Weights of a small multi-label image tagger.
Model: 5.3M parameters, arch preact_resnet, norm batchnorm, activation celu, widths [80, 160, 320].
Training: soap at rate 0.0017, 26000 steps.
Rows from block 3, named by matrix and row number. Rows with one number belong to one channel. Each number is 200 + 30 x the weight over its row's rms, rounded and kept within 0 to 999. All counts start at 0. After the name is the row's rms in percent of the matrix's.
# convs0: first 3x3 conv (model.blocks.3.convs.0.weight, 160x160x3x3), inputs 56-63, a 3x3 kernel for each
# convs1: second 3x3 conv (model.blocks.3.convs.1.weight, 160x160x3x3, transposed), outputs 56-63, a 3x3 kernel for each
convs0.32,101,213,181,179,217,192,210,179,239,245,191,197,193,194,163,173,197,227,233,207,148,204,165,208,206,203,161,241,208,225,182,141,202,191,233,221,242,187,172,268,173,190,205,238,186,225,170,154,203,193,186,261,208,213,240,188,176,168,209,206,201,208,172,179,192,152,178,195,232,182,216,249,166
convs1.32,101,188,175,173,132,238,239,149,248,287,187,274,196,197,162,168,225,184,223,177,177,168,170,205,164,162,234,224,173,201,204,223,229,206,192,228,160,209,166,202,175,238,263,139,217,171,181,150,185,183,202,235,168,271,213,206,185,220,146,155,240,269,197,226,206,171,189,201,184,216,168,161,182
convs0.33,096,225,222,204,167,180,200,214,210,210,181,243,249,187,162,211,231,224,192,200,166,166,201,212,182,149,176,192,198,250,218,187,166,149,176,164,214,204,180,210,256,213,134,204,245,195,190,211,186,162,229,198,191,208,194,158,169,224,193,175,164,220,177,262,231,191,227,144,143,200,186,189,192
convs1.33,101,182,188,189,213,225,208,197,217,214,145,204,201,217,190,197,219,166,175,210,175,219,194,246,216,176,201,199,213,224,184,243,163,181,149,201,206,196,179,183,202,219,163,238,267,161,203,174,206,202,183,187,199,179,160,175,156,186,238,195,231,177,151,201,134,200,200,244,218,242,201,239,222
convs0.34,095,226,140,174,157,202,249,218,162,170,222,186,239,204,134,189,209,159,164,237,237,213,217,194,236,211,200,179,232,203,268,159,175,205,182,163,206,187,212,148,222,202,237,185,205,215,219,248,263,200,202,211,173,160,219,242,198,211,142,189,171,177,180,217,252,197,207,172,158,182,176,181,203
convs1.34,093,136,196,180,278,229,189,211,194,193,205,170,168,197,180,193,227,167,168,123,210,206,229,191,265,174,161,195,118,146,184,184,280,242,170,256,245,187,178,184,154,190,204,229,230,194,173,187,197,172,217,207,123,242,137,177,146,194,197,207,240,213,184,161,196,189,182,231,194,237,202,211,193
convs0.35,102,207,189,182,132,204,184,208,219,170,223,262,225,212,158,190,192,161,225,176,243,186,196,198,214,189,157,267,189,150,188,191,206,235,166,176,214,210,137,178,254,238,180,227,228,183,203,209,205,234,160,176,164,236,181,186,209,228,207,174,175,217,214,167,193,233,158,179,242,191,215,170,178
convs1.35,097,211,173,241,154,220,220,219,281,132,210,190,173,196,199,192,218,209,224,170,156,191,193,199,260,235,200,189,228,231,223,211,181,241,220,208,101,219,175,254,170,194,161,181,206,214,203,225,177,216,162,208,217,191,134,203,160,195,144,196,185,170,136,183,192,205,210,222,239,180,258,188,188
convs0.36,103,196,207,173,226,240,133,237,292,176,192,159,143,211,215,208,170,154,251,225,204,211,169,219,201,187,231,203,190,231,203,177,208,194,193,185,231,168,195,198,203,206,191,198,202,188,212,205,216,212,190,248,180,184,211,203,211,213,112,198,220,187,185,223,185,160,203,223,210,239,198,223,203
convs1.36,097,182,166,183,179,216,229,212,192,201,171,184,213,229,183,196,145,227,159,175,168,198,170,214,287,216,209,184,203,247,212,198,187,188,208,216,212,191,208,145,200,274,155,202,236,221,145,146,161,185,189,190,190,188,162,201,157,191,208,224,215,248,217,197,211,205,218,195,229,228,178,217,174
convs0.37,098,180,242,213,154,164,213,180,199,198,220,233,202,184,213,239,190,213,227,175,289,256,152,200,232,182,157,186,192,173,146,207,211,204,192,178,228,220,140,226,205,186,251,189,233,230,220,129,260,209,188,198,199,201,218,193,148,228,206,181,205,199,196,200,215,177,225,197,180,195,235,190,190
convs1.37,096,174,153,158,178,241,198,232,221,198,191,182,197,187,182,168,221,242,235,206,141,191,184,229,209,207,183,223,208,182,195,218,224,212,186,217,186,208,167,184,207,152,129,255,234,165,174,195,225,166,210,229,199,119,169,203,196,236,204,242,243,133,232,222,219,196,175,196,172,169,226,179,253
convs0.38,094,246,211,237,170,179,192,191,180,178,205,228,182,204,153,171,170,206,207,149,194,197,167,200,190,217,188,224,197,158,168,171,170,238,216,192,254,235,263,258,164,261,221,194,166,189,147,163,220,184,189,211,235,254,239,278,246,134,216,186,200,200,210,180,218,243,175,257,199,184,222,183,152
convs1.38,100,187,228,237,192,114,211,183,238,185,246,186,188,238,192,175,179,187,188,234,184,160,169,210,161,167,212,234,155,154,199,152,222,235,197,210,214,187,199,233,184,196,236,210,121,192,162,154,143,138,179,208,216,204,239,170,201,206,181,208,182,208,193,191,211,220,166,261,177,195,166,241,194
convs0.39,097,227,195,202,189,141,204,226,204,239,185,147,211,186,192,164,198,192,209,248,183,209,204,164,227,156,200,174,179,169,196,208,171,203,243,227,212,167,178,253,201,217,221,212,199,214,188,173,208,168,217,165,232,171,265,202,230,175,263,252,232,172,199,179,194,186,187,173,147,195,266,189,282
convs1.39,096,148,214,186,174,205,245,198,200,203,212,233,180,172,180,220,198,168,214,194,188,211,191,239,203,202,160,173,121,170,151,178,240,205,172,211,220,199,225,196,177,196,184,139,148,205,165,226,158,208,200,234,202,229,206,192,170,214,223,156,170,194,206,208,216,173,164,208,207,185,179,159,185
convs0.40,096,147,140,259,185,197,232,232,195,182,215,207,153,126,203,150,283,166,232,188,205,153,212,184,169,243,203,291,187,175,188,243,231,213,264,212,180,172,195,188,212,193,221,232,174,178,160,173,204,248,244,212,264,186,178,177,176,209,216,213,140,177,201,200,195,237,175,176,253,165,153,161,162
convs1.40,103,197,208,140,146,197,201,159,255,263,188,201,242,225,276,207,189,188,182,187,176,163,192,205,155,209,226,184,180,210,207,172,137,229,176,245,186,167,253,171,159,219,214,199,177,162,236,156,173,212,185,194,200,236,209,219,167,123,254,151,211,194,197,210,227,189,211,214,164,221,162,203,251
convs0.41,104,183,159,207,210,202,292,228,252,206,172,213,207,263,172,177,149,177,247,277,222,187,137,245,159,173,206,205,148,232,208,207,159,250,178,269,206,254,199,198,137,190,243,173,222,216,174,200,243,174,201,210,185,138,259,183,209,147,230,247,205,220,210,195,178,180,244,241,178,159,207,230,171
convs1.41,095,175,154,193,131,256,207,187,250,268,216,208,168,216,221,204,236,204,179,151,141,196,149,220,227,198,227,174,162,182,172,171,212,189,213,202,212,181,192,224,172,214,189,190,163,164,181,178,208,162,216,241,229,185,208,239,184,222,183,211,187,233,168,251,202,164,192,201,187,198,193,215,212
convs0.42,089,171,199,243,167,172,196,179,194,217,179,121,185,225,166,142,231,222,167,175,235,212,206,197,214,184,187,183,185,187,198,188,182,214,155,181,202,162,261,171,201,228,267,206,217,191,181,211,234,174,242,196,203,182,181,203,197,171,218,194,153,220,192,194,196,177,214,170,181,192,177,185,192
convs1.42,102,119,168,198,175,198,202,190,330,143,218,196,189,216,236,198,171,242,206,191,242,235,184,210,197,148,193,222,153,113,167,105,205,206,265,282,188,202,153,223,164,181,176,233,177,189,216,203,219,174,217,209,204,190,200,197,200,244,198,213,256,169,218,233,195,222,188,176,223,173,229,229,200
convs0.43,110,154,225,205,208,131,175,170,208,226,220,171,231,161,156,208,190,177,225,208,156,205,145,249,221,219,230,201,227,179,214,239,143,187,199,206,223,185,194,187,185,237,200,193,219,173,168,204,244,191,187,192,161,209,203,143,208,211,256,164,208,189,195,225,236,205,180,174,197,210,193,211,218
convs1.43,101,142,175,228,181,204,228,210,207,196,181,135,205,177,234,146,190,179,212,262,155,205,297,262,196,148,254,200,162,166,254,161,180,184,227,184,131,211,266,203,229,227,222,195,206,215,221,183,181,180,225,219,216,205,238,204,178,205,195,197,213,173,211,169,153,172,265,180,208,184,207,198,177
convs0.44,092,178,251,222,152,200,169,197,198,197,179,199,213,196,256,195,216,272,222,218,246,241,233,213,164,200,190,183,173,190,261,173,175,208,177,182,210,175,239,204,208,203,232,198,195,201,211,195,204,174,174,239,224,220,156,174,187,190,210,176,200,235,175,203,194,167,172,205,223,226,205,174,218
convs1.44,099,165,165,164,229,179,229,164,186,198,168,173,164,185,186,135,233,171,198,189,229,233,217,199,179,151,182,204,174,179,187,132,206,183,192,304,263,191,176,202,198,187,204,175,156,234,206,206,206,170,188,221,186,228,194,185,198,196,297,190,186,257,243,193,161,216,222,227,186,177,232,167,215
convs0.45,113,202,156,222,165,187,224,195,189,196,132,205,250,223,181,217,201,151,202,211,142,207,205,200,135,215,254,179,165,198,187,214,188,211,199,179,190,233,188,187,166,259,242,178,163,237,207,228,154,143,244,235,216,180,179,182,184,217,204,157,229,222,223,202,218,147,241,232,170,240,194,209,206
convs1.45,093,184,208,193,211,179,201,204,241,191,217,186,224,240,178,155,188,178,197,185,177,156,166,168,198,208,207,227,218,196,188,171,222,211,163,190,197,213,204,213,208,164,181,230,183,191,223,188,179,163,196,213,243,176,208,168,176,240,171,146,205,218,162,205,154,212,166,192,253,184,200,242,191
convs0.46,094,191,142,184,198,188,222,164,172,199,177,218,209,175,171,151,147,139,218,140,233,264,207,181,212,163,230,234,173,182,163,211,195,161,269,211,236,222,215,239,227,242,204,157,194,207,216,189,201,240,214,230,151,227,164,153,183,210,203,210,204,217,203,210,169,202,190,139,199,185,198,147,183
convs1.46,103,209,240,133,160,218,206,219,232,199,212,223,190,187,248,190,222,191,223,215,185,227,230,213,195,176,115,178,167,203,174,199,220,250,212,239,194,191,199,187,226,222,135,207,238,189,223,210,191,171,134,211,271,226,226,154,235,254,177,159,203,164,180,227,214,227,207,179,224,218,177,218,172
convs0.47,100,179,178,182,175,167,210,188,177,216,180,180,160,172,216,216,190,223,234,208,208,180,218,211,196,191,231,162,164,224,182,210,215,166,190,218,161,235,159,173,130,222,244,178,220,221,183,160,195,153,219,260,212,221,169,206,205,188,234,258,185,167,195,192,197,208,183,171,191,240,192,263,225
convs1.47,101,177,193,231,194,130,262,178,215,285,203,167,220,220,270,182,214,193,190,234,184,176,186,211,192,198,231,198,221,227,156,220,120,216,159,189,164,188,159,281,208,229,233,150,176,190,232,186,184,223,229,242,171,178,187,194,250,177,204,221,224,238,205,232,196,222,222,217,210,228,209,208,180
convs0.48,098,236,215,194,207,176,207,131,205,199,211,250,205,233,203,198,167,212,157,240,166,204,200,186,200,195,207,230,222,205,252,201,178,219,171,207,214,215,223,167,221,235,198,139,153,196,247,263,158,209,182,207,156,157,145,154,185,271,222,155,172,266,235,235,227,219,193,153,159,170,179,199,201
convs1.48,101,169,186,190,216,237,172,143,182,174,177,201,194,216,250,253,182,202,224,274,184,213,143,229,252,188,146,136,231,185,196,189,220,179,176,209,201,187,191,154,160,205,194,166,191,195,173,191,214,225,205,160,179,202,158,207,190,192,195,181,197,230,197,149,204,194,198,228,233,236,213,210,126
convs0.49,100,202,156,162,172,159,208,217,206,170,205,251,167,176,244,259,184,219,218,186,188,191,197,164,223,216,219,166,145,191,218,248,207,285,196,185,256,246,180,225,202,178,153,160,153,175,181,207,191,179,209,228,130,246,214,248,235,202,234,175,265,187,195,132,163,202,216,209,238,214,222,187,198
convs1.49,094,227,205,261,200,189,188,260,218,214,196,230,163,237,208,178,224,192,169,190,226,210,173,173,241,166,179,128,265,183,202,180,186,165,201,194,253,150,258,188,225,181,233,174,182,204,253,257,190,185,151,147,260,193,218,184,222,192,154,183,163,187,202,210,159,207,191,206,206,167,214,184,159
convs0.50,091,213,175,206,145,166,201,176,203,201,201,212,185,128,158,237,210,188,253,167,181,216,179,208,200,214,210,187,241,132,204,196,201,174,181,218,205,214,175,232,239,186,163,167,192,187,189,221,173,213,199,200,219,185,167,167,223,245,243,175,155,199,196,209,253,164,190,214,183,197,184,211,214
convs1.50,100,195,180,163,222,211,184,156,203,200,192,210,187,170,202,165,193,129,182,166,210,151,180,169,194,230,223,177,199,225,120,201,175,190,202,166,201,216,210,153,175,204,145,172,255,176,203,171,223,202,212,184,212,132,223,156,223,141,205,227,217,257,187,217,228,187,214,242,192,174,227,233,163
convs0.51,099,171,280,188,254,185,177,194,189,207,233,188,227,240,209,197,233,194,198,165,223,263,227,227,227,257,213,136,175,215,194,206,149,201,230,189,229,151,231,248,222,234,208,231,161,156,199,188,193,190,238,208,201,207,212,173,221,222,224,245,208,206,161,259,139,161,234,167,211,181,216,182,213
convs1.51,108,156,164,163,167,218,179,203,139,219,123,210,128,212,203,199,198,291,170,244,204,138,244,190,160,164,225,224,184,232,215,210,163,205,184,180,232,184,265,173,215,206,230,173,163,203,215,187,145,231,206,179,194,152,227,185,210,173,180,209,204,244,225,198,185,164,226,178,220,174,201,258,129
convs0.52,095,207,186,215,208,146,181,212,216,181,213,251,148,213,211,187,228,157,225,201,240,160,181,244,222,181,140,143,204,218,141,227,140,194,187,207,177,192,156,165,262,246,229,212,258,250,154,224,199,196,226,181,220,195,194,175,210,194,219,214,191,209,249,183,170,238,213,202,202,179,182,171,191
convs1.52,105,222,173,181,186,233,156,186,181,166,200,179,229,212,202,181,276,246,253,258,234,255,222,246,186,254,244,199,181,200,158,181,226,160,195,111,210,202,223,165,165,225,215,221,272,226,214,206,214,146,136,194,178,126,163,177,186,214,212,213,185,194,185,163,216,198,166,208,170,216,270,204,230
convs0.53,101,211,188,215,254,178,211,202,180,186,210,181,211,181,144,200,269,186,172,219,208,164,164,143,227,192,215,189,158,165,187,200,255,210,205,177,155,225,226,184,247,224,225,150,167,156,180,210,195,257,198,190,165,186,193,223,180,142,200,188,193,210,199,183,209,206,154,195,163,220,135,206,205
convs1.53,097,223,226,170,210,198,147,226,145,218,211,237,239,195,241,222,192,245,179,169,168,260,206,171,205,206,228,187,203,197,188,253,159,126,155,178,192,241,201,193,181,238,165,148,192,275,211,174,217,195,128,170,163,189,227,227,193,242,216,198,205,217,204,200,228,194,220,242,281,174,237,177,128
convs0.54,095,175,210,244,200,216,224,236,208,238,180,171,213,172,193,214,221,204,264,243,198,250,177,269,196,180,176,292,156,223,222,228,189,198,192,188,195,213,176,230,204,199,189,197,210,220,203,177,231,183,209,215,199,202,207,183,190,206,265,236,189,192,183,240,162,224,160,140,240,219,199,253,218
convs1.54,102,283,222,205,215,187,150,212,166,195,219,259,231,234,205,192,186,178,136,171,214,169,188,207,216,218,181,187,232,193,180,219,164,183,212,144,226,209,189,248,148,164,188,215,141,215,162,176,199,160,198,184,176,257,191,177,198,232,164,193,204,195,214,162,165,182,237,178,160,240,226,231,193
convs0.55,097,235,193,177,163,161,200,194,178,188,224,180,140,184,203,173,184,172,196,210,197,195,233,217,176,215,196,199,169,197,171,160,197,178,163,183,166,226,219,177,213,239,180,194,213,198,279,201,141,218,244,202,181,158,178,175,224,201,222,164,200,184,242,232,221,144,237,217,172,225,164,232,243
convs1.55,103,213,186,188,174,207,176,186,136,151,143,219,225,254,269,228,229,208,154,148,237,128,186,237,211,208,213,196,225,215,175,161,192,175,201,133,262,177,227,233,177,196,250,165,193,178,256,201,231,203,174,202,234,211,185,215,234,173,201,216,172,203,187,160,155,246,189,190,245,191,194,121,212
convs0.56,092,184,204,226,202,138,156,225,197,161,202,238,223,175,176,248,198,160,167,237,232,184,236,184,217,252,217,245,180,183,165,189,186,197,229,206,173,169,252,263,224,153,137,204,202,148,185,235,217,152,179,235,182,184,194,222,226,115,211,227,232,245,187,222,215,262,229,191,184,170,167,204,216
convs1.56,100,197,185,163,201,161,176,179,217,165,179,195,155,289,249,182,212,242,215,148,178,202,184,265,263,161,243,259,194,169,192,220,161,201,246,235,201,151,206,193,218,206,233,168,186,206,222,245,190,153,186,213,223,197,275,247,242,252,198,181,208,189,196,220,203,222,227,218,206,203,210,173,214
convs0.57,106,232,214,176,168,193,139,206,202,206,208,188,192,177,177,192,200,185,212,189,207,291,242,221,151,208,206,209,221,177,154,233,176,167,226,181,245,195,264,254,208,196,153,226,169,172,201,203,216,184,190,139,237,209,168,204,190,222,188,206,286,215,223,182,204,214,204,107,161,173,208,238,200
convs1.57,100,177,154,192,189,214,219,201,224,161,173,182,178,206,192,265,188,228,231,206,232,145,300,199,144,187,153,169,163,215,179,195,217,172,175,232,250,156,271,177,154,211,169,206,131,201,211,192,186,241,258,200,201,174,162,197,145,197,220,151,186,197,187,207,186,196,221,169,180,224,175,215,211
convs0.58,096,168,221,180,189,236,174,203,173,226,215,175,183,193,211,137,188,188,193,198,197,181,201,180,174,184,237,189,193,232,183,243,212,216,178,164,154,216,241,162,202,187,237,189,188,278,200,183,185,218,192,252,191,188,223,200,188,209,211,166,192,142,211,126,209,183,244,203,145,157,166,189,177
convs1.58,104,211,165,184,250,227,173,235,157,241,222,244,187,230,200,188,227,181,218,111,229,164,172,211,200,170,200,201,185,219,186,196,190,205,197,181,193,126,197,170,212,238,226,170,119,220,142,208,206,210,203,244,179,181,177,163,211,237,179,197,200,252,230,201,177,207,212,215,215,174,186,229,158
convs0.59,110,207,203,250,182,282,231,201,162,183,202,170,176,183,185,201,202,231,211,189,176,159,202,140,180,221,246,158,161,200,206,219,224,237,206,191,222,196,190,187,201,195,183,161,177,184,169,178,244,217,199,190,205,167,214,193,197,168,213,185,203,189,231,161,222,174,219,206,198,159,236,201,239
convs1.59,106,201,255,143,200,113,194,195,205,232,179,259,246,233,246,184,230,184,184,186,160,185,156,148,149,154,202,239,196,221,183,191,170,181,159,224,196,204,154,263,241,219,207,200,192,232,183,220,165,186,163,168,187,238,259,188,213,206,194,156,177,194,198,192,169,222,169,218,158,156,188,168,196
convs0.60,097,217,194,204,228,203,168,199,223,164,162,214,244,182,231,261,67,129,189,175,153,180,224,255,182,222,193,205,217,157,196,216,158,136,268,249,138,192,202,244,206,185,214,164,189,210,214,218,173,192,178,193,179,196,161,159,230,182,165,173,176,236,181,189,217,206,171,216,171,194,148,190,176
convs1.60,099,189,209,158,203,249,184,188,178,205,198,230,206,158,204,207,198,204,148,171,156,205,223,230,257,172,228,186,175,210,212,183,279,240,226,211,249,188,237,151,145,223,217,188,195,178,212,232,178,180,191,217,244,214,191,207,246,220,171,217,268,185,218,169,152,194,232,182,223,159,197,207,178
convs0.61,092,210,145,189,215,168,175,197,255,142,185,242,233,217,176,186,210,218,232,246,183,268,194,215,275,217,177,208,195,171,171,237,242,195,186,177,199,228,224,195,175,170,214,182,205,184,148,204,216,166,239,169,216,209,210,203,201,203,172,206,273,218,177,180,196,227,211,203,165,246,179,204,148
convs1.61,104,238,205,207,192,179,127,206,207,199,164,197,181,139,172,245,258,178,139,164,183,252,191,172,178,182,144,181,186,174,186,196,143,174,221,207,252,183,163,199,163,156,224,208,213,196,215,126,261,208,205,250,199,191,209,152,226,219,148,172,162,145,244,197,225,187,225,240,175,198,215,136,205
convs0.62,086,184,222,223,145,185,166,193,202,228,190,182,153,219,203,153,142,192,186,256,209,167,277,198,169,127,165,211,233,227,227,246,204,200,212,186,210,215,208,232,181,192,183,193,199,208,225,225,185,198,248,195,184,219,202,199,162,172,222,181,178,166,160,206,230,240,183,211,127,249,182,204,187
convs1.62,104,200,186,179,213,213,233,246,159,141,164,184,198,164,180,214,175,171,171,167,223,226,184,248,201,226,151,235,126,124,250,191,182,191,153,208,189,235,209,253,184,177,219,208,182,199,251,177,224,225,196,238,194,171,188,164,207,181,210,201,218,176,221,187,185,188,169,184,187,205,254,194,241
convs0.63,122,194,149,243,201,204,225,204,219,185,206,187,195,227,206,159,174,215,216,187,191,200,210,234,153,216,166,203,162,222,212,166,264,164,234,181,186,216,215,192,184,180,194,189,204,212,292,124,160,211,143,254,164,209,250,190,216,192,213,208,169,160,203,217,182,192,224,172,253,193,196,240,170
convs1.63,094,229,235,210,190,210,163,179,164,160,182,211,202,182,193,220,172,157,160,197,218,231,189,191,233,184,239,197,194,138,188,161,182,150,166,153,118,190,200,132,209,155,204,212,163,225,227,215,231,172,203,202,184,228,181,185,231,217,208,212,221,281,222,207,158,198,234,191,239,201,201,227,131
convs0.64,104,209,182,212,265,232,198,164,203,186,220,240,224,168,254,219,174,171,187,179,160,162,226,223,212,184,211,169,165,188,224,246,154,191,182,192,194,139,217,210,229,185,179,160,197,198,200,213,167,209,201,178,188,208,183,173,196,203,202,248,169,189,184,213,245,186,171,234,184,238,203,166,190
convs1.64,101,224,189,210,252,224,145,207,159,209,161,211,210,209,221,191,219,231,172,221,186,202,188,213,282,163,216,230,230,219,199,191,175,215,218,202,171,211,188,188,237,210,197,193,176,206,212,207,187,194,230,153,229,202,167,206,231,224,213,181,207,254,198,231,183,198,226,231,249,176,244,178,142
convs0.65,108,208,226,191,191,203,206,159,204,221,186,178,224,175,199,129,211,220,190,229,208,141,205,184,203,227,170,163,176,196,225,195,209,235,167,203,165,213,193,203,173,176,201,232,178,200,205,190,194,163,207,222,188,223,184,139,218,176,230,205,217,233,191,161,171,206,187,225,211,191,285,153,189
convs1.65,097,267,267,197,181,197,149,199,215,260,179,197,220,174,198,235,146,189,184,159,169,205,141,188,187,188,245,194,180,234,165,167,197,164,162,181,207,244,167,173,204,223,241,224,229,203,191,197,203,236,242,184,202,214,188,154,233,252,149,153,179,180,181,201,209,204,138,161,139,209,214,203,266
convs0.66,097,147,181,250,191,243,148,199,187,205,151,134,205,158,172,268,147,274,262,213,204,164,169,209,192,223,195,219,188,171,297,122,224,232,194,219,208,206,198,140,216,167,224,167,244,209,208,154,194,200,167,228,160,193,226,179,214,244,161,190,268,223,214,196,220,169,185,177,180,255,256,257,243
convs1.66,100,237,213,149,162,173,227,190,212,187,215,215,183,249,219,195,220,159,193,167,190,201,233,207,190,224,217,209,182,175,225,170,168,224,166,286,248,235,238,205,230,208,197,209,159,189,184,216,188,200,175,214,219,209,198,250,182,204,206,191,205,181,176,178,186,256,200,195,225,218,235,207,203
convs0.67,098,237,180,187,189,186,181,220,228,202,196,311,167,183,158,174,170,196,243,191,226,187,188,206,197,206,191,170,198,198,194,169,154,227,239,180,230,205,217,250,201,200,184,134,193,221,202,176,199,178,180,186,219,182,274,194,194,220,148,208,210,200,195,117,273,181,180,166,212,190,214,182,253
convs1.67,100,183,169,260,201,152,201,159,231,174,195,204,214,192,225,254,200,170,175,192,237,229,232,207,181,149,167,218,180,150,170,207,247,210,155,197,211,141,167,181,172,188,232,164,194,161,121,221,125,174,192,221,187,222,210,231,174,174,179,213,244,251,235,137,215,146,206,162,186,229,168,217,187
convs0.68,114,207,205,228,189,232,178,177,208,194,200,198,230,167,215,208,184,209,174,173,222,191,235,179,154,201,135,216,140,272,176,222,195,187,196,205,212,205,225,193,249,209,180,185,181,179,195,205,155,221,230,189,200,196,207,225,215,234,189,187,179,193,188,176,143,175,247,149,244,153,217,178,223
convs1.68,095,243,173,154,213,158,275,180,292,203,171,182,189,238,231,171,273,261,218,207,230,225,174,175,213,197,238,216,141,188,223,166,229,238,220,218,87,196,226,181,264,172,169,226,138,213,241,212,186,201,165,201,159,190,210,188,172,195,181,198,186,211,221,157,196,194,186,214,187,203,225,215,128
convs0.69,110,234,170,129,208,225,186,186,175,208,212,183,203,263,189,176,183,209,202,195,244,180,151,222,220,199,210,175,211,171,211,178,184,196,199,215,227,176,186,172,124,302,216,193,146,217,211,179,229,215,174,204,220,220,196,201,196,204,209,215,153,174,194,189,215,184,236,177,210,200,158,208,197
convs1.69,101,176,242,239,207,222,259,181,116,145,189,203,197,198,136,167,202,166,195,162,179,239,166,169,237,230,214,255,173,235,244,211,205,183,248,212,238,169,203,173,200,178,190,229,173,180,151,138,188,163,157,90,175,119,176,191,198,204,166,197,183,207,213,238,194,148,221,176,214,190,213,233,165
convs0.70,089,166,184,213,192,219,185,172,196,180,236,227,229,184,164,217,206,167,229,211,142,244,197,207,209,227,216,201,206,157,179,239,208,203,187,180,181,202,233,198,184,192,196,234,228,161,178,199,250,234,188,185,212,185,212,211,235,202,237,156,178,164,190,203,217,229,148,194,187,201,193,158,201
convs1.70,097,218,217,216,239,149,187,214,131,217,193,175,166,196,266,162,116,218,156,193,195,177,232,205,231,145,211,161,144,185,208,203,208,150,186,236,276,252,175,211,211,186,237,232,178,223,202,135,264,211,236,160,181,169,253,172,215,194,223,202,213,172,241,193,184,190,210,231,181,215,239,164,171
convs0.71,106,208,213,205,164,211,185,184,215,203,231,198,168,182,203,250,172,162,175,185,188,151,217,191,209,200,197,178,189,160,188,188,142,227,209,218,220,158,212,170,249,231,202,178,237,170,231,196,194,209,183,191,198,180,223,202,152,186,212,186,212,193,168,196,191,125,214,189,209,181,172,179,170
convs1.71,095,190,174,186,211,188,187,177,220,204,173,187,181,152,199,210,231,218,109,198,198,187,189,160,185,178,196,243,268,203,221,182,199,193,206,213,154,200,177,172,237,186,217,214,199,196,178,210,199,212,165,198,172,202,205,193,194,185,132,229,204,243,215,169,239,222,261,231,217,225,231,240,227
convs0.72,106,184,217,195,183,193,188,207,180,239,235,166,196,204,222,177,148,242,182,202,187,177,164,211,191,198,217,158,184,222,179,198,224,198,219,172,189,177,203,206,217,224,206,192,169,268,200,247,224,230,157,178,233,182,203,231,191,138,196,168,184,177,250,187,251,179,183,172,226,192,144,209,193
convs1.72,098,205,244,185,228,197,181,221,169,161,233,215,174,192,176,197,238,161,214,154,188,215,169,236,182,175,201,216,189,215,196,185,174,138,181,252,208,139,208,146,203,189,183,149,195,189,222,193,186,201,203,168,211,151,200,181,216,183,115,206,246,205,234,187,124,198,257,207,289,245,205,224,187
convs0.73,089,168,173,217,230,227,215,186,195,242,255,252,219,200,190,161,160,164,221,199,158,195,213,187,133,187,212,223,173,190,206,222,215,238,307,254,216,210,252,217,214,197,229,191,138,230,193,225,177,214,165,227,236,217,235,219,182,170,219,154,155,280,283,184,200,176,202,181,198,223,172,215,206
convs1.73,108,216,172,183,221,198,149,167,209,211,199,211,216,237,161,198,227,172,217,154,157,161,200,214,207,201,241,208,253,247,115,213,152,181,199,250,183,120,178,152,203,165,229,220,177,187,224,159,169,189,183,185,230,198,182,144,160,193,195,204,193,172,221,156,201,215,196,201,215,174,218,221,184
convs0.74,099,182,215,210,198,176,173,204,140,198,227,210,222,219,244,174,216,143,202,207,183,166,191,211,209,190,209,172,167,187,153,202,222,202,165,209,153,213,152,190,148,199,226,194,245,188,228,178,195,171,171,192,228,195,223,177,215,157,220,181,220,195,204,135,180,224,166,175,233,227,194,209,192
convs1.74,101,223,272,219,171,162,175,184,194,228,217,170,133,158,191,219,190,207,181,237,180,241,191,186,166,192,242,155,253,240,195,144,173,130,218,182,197,174,214,184,195,217,205,175,186,183,191,178,199,214,217,214,206,202,190,220,229,215,184,216,241,200,230,193,180,230,216,219,222,215,289,153,173
convs0.75,095,179,151,210,168,223,225,154,198,243,162,220,171,150,254,207,141,174,220,211,256,213,196,229,231,178,201,155,183,171,182,180,243,216,205,222,187,240,204,219,153,87,247,192,198,212,188,219,195,200,183,208,164,235,229,192,212,195,209,219,166,222,197,186,180,218,221,195,207,172,148,221,168
convs1.75,098,162,189,193,194,219,212,176,183,228,171,245,181,244,188,207,245,235,168,166,260,203,217,167,144,207,175,219,211,169,206,169,243,208,185,237,169,208,182,221,163,191,189,140,182,199,181,223,191,217,196,224,206,199,155,245,233,213,248,220,208,181,232,249,159,247,224,208,225,186,186,171,166
convs0.76,089,157,195,201,175,218,248,214,248,234,187,209,245,148,209,211,232,178,170,253,203,178,156,176,195,183,180,167,176,191,208,185,199,163,188,183,250,236,206,191,182,208,219,161,250,242,166,212,166,166,210,160,209,215,204,223,168,248,225,250,223,197,149,196,200,153,211,164,178,176,229,200,164
convs1.76,103,172,161,184,187,227,245,189,206,200,232,177,170,167,154,181,209,179,280,181,196,222,201,232,241,192,248,190,190,265,172,243,185,192,180,179,149,192,192,234,221,249,194,211,202,148,165,166,166,203,171,172,213,174,220,243,220,207,201,181,136,191,232,161,244,196,207,252,145,175,177,182,208
convs0.77,100,214,214,223,190,170,162,198,177,174,170,269,212,187,168,168,190,203,250,158,211,203,223,260,217,221,222,177,184,145,227,206,235,176,186,153,210,221,245,236,195,201,191,166,187,130,214,198,233,171,183,168,219,218,231,196,201,204,210,200,226,251,197,185,252,162,211,130,238,262,234,224,224
convs1.77,100,176,204,171,203,244,209,206,176,210,198,174,174,170,232,189,238,221,196,180,170,189,245,254,168,190,216,221,207,175,159,153,243,253,226,188,224,204,204,168,221,228,150,190,183,228,226,193,168,147,186,163,181,188,128,178,230,202,214,215,183,143,235,183,225,178,171,221,136,223,180,215,189
convs0.78,106,233,159,176,200,246,223,207,200,161,209,215,206,192,243,233,224,197,188,171,181,218,202,221,180,202,181,191,224,197,175,179,175,208,240,198,185,156,225,238,213,292,184,181,163,148,203,181,188,187,237,197,161,202,181,191,187,160,207,219,180,208,217,220,167,216,214,182,259,140,198,219,220
convs1.78,099,195,197,226,196,189,199,211,224,149,189,188,206,257,224,194,195,229,197,196,159,196,266,219,228,248,290,224,214,235,200,185,201,145,234,157,210,218,99,221,241,169,201,172,202,155,238,210,185,219,195,194,207,188,211,211,180,211,249,181,193,191,217,179,241,180,164,183,214,231,206,232,175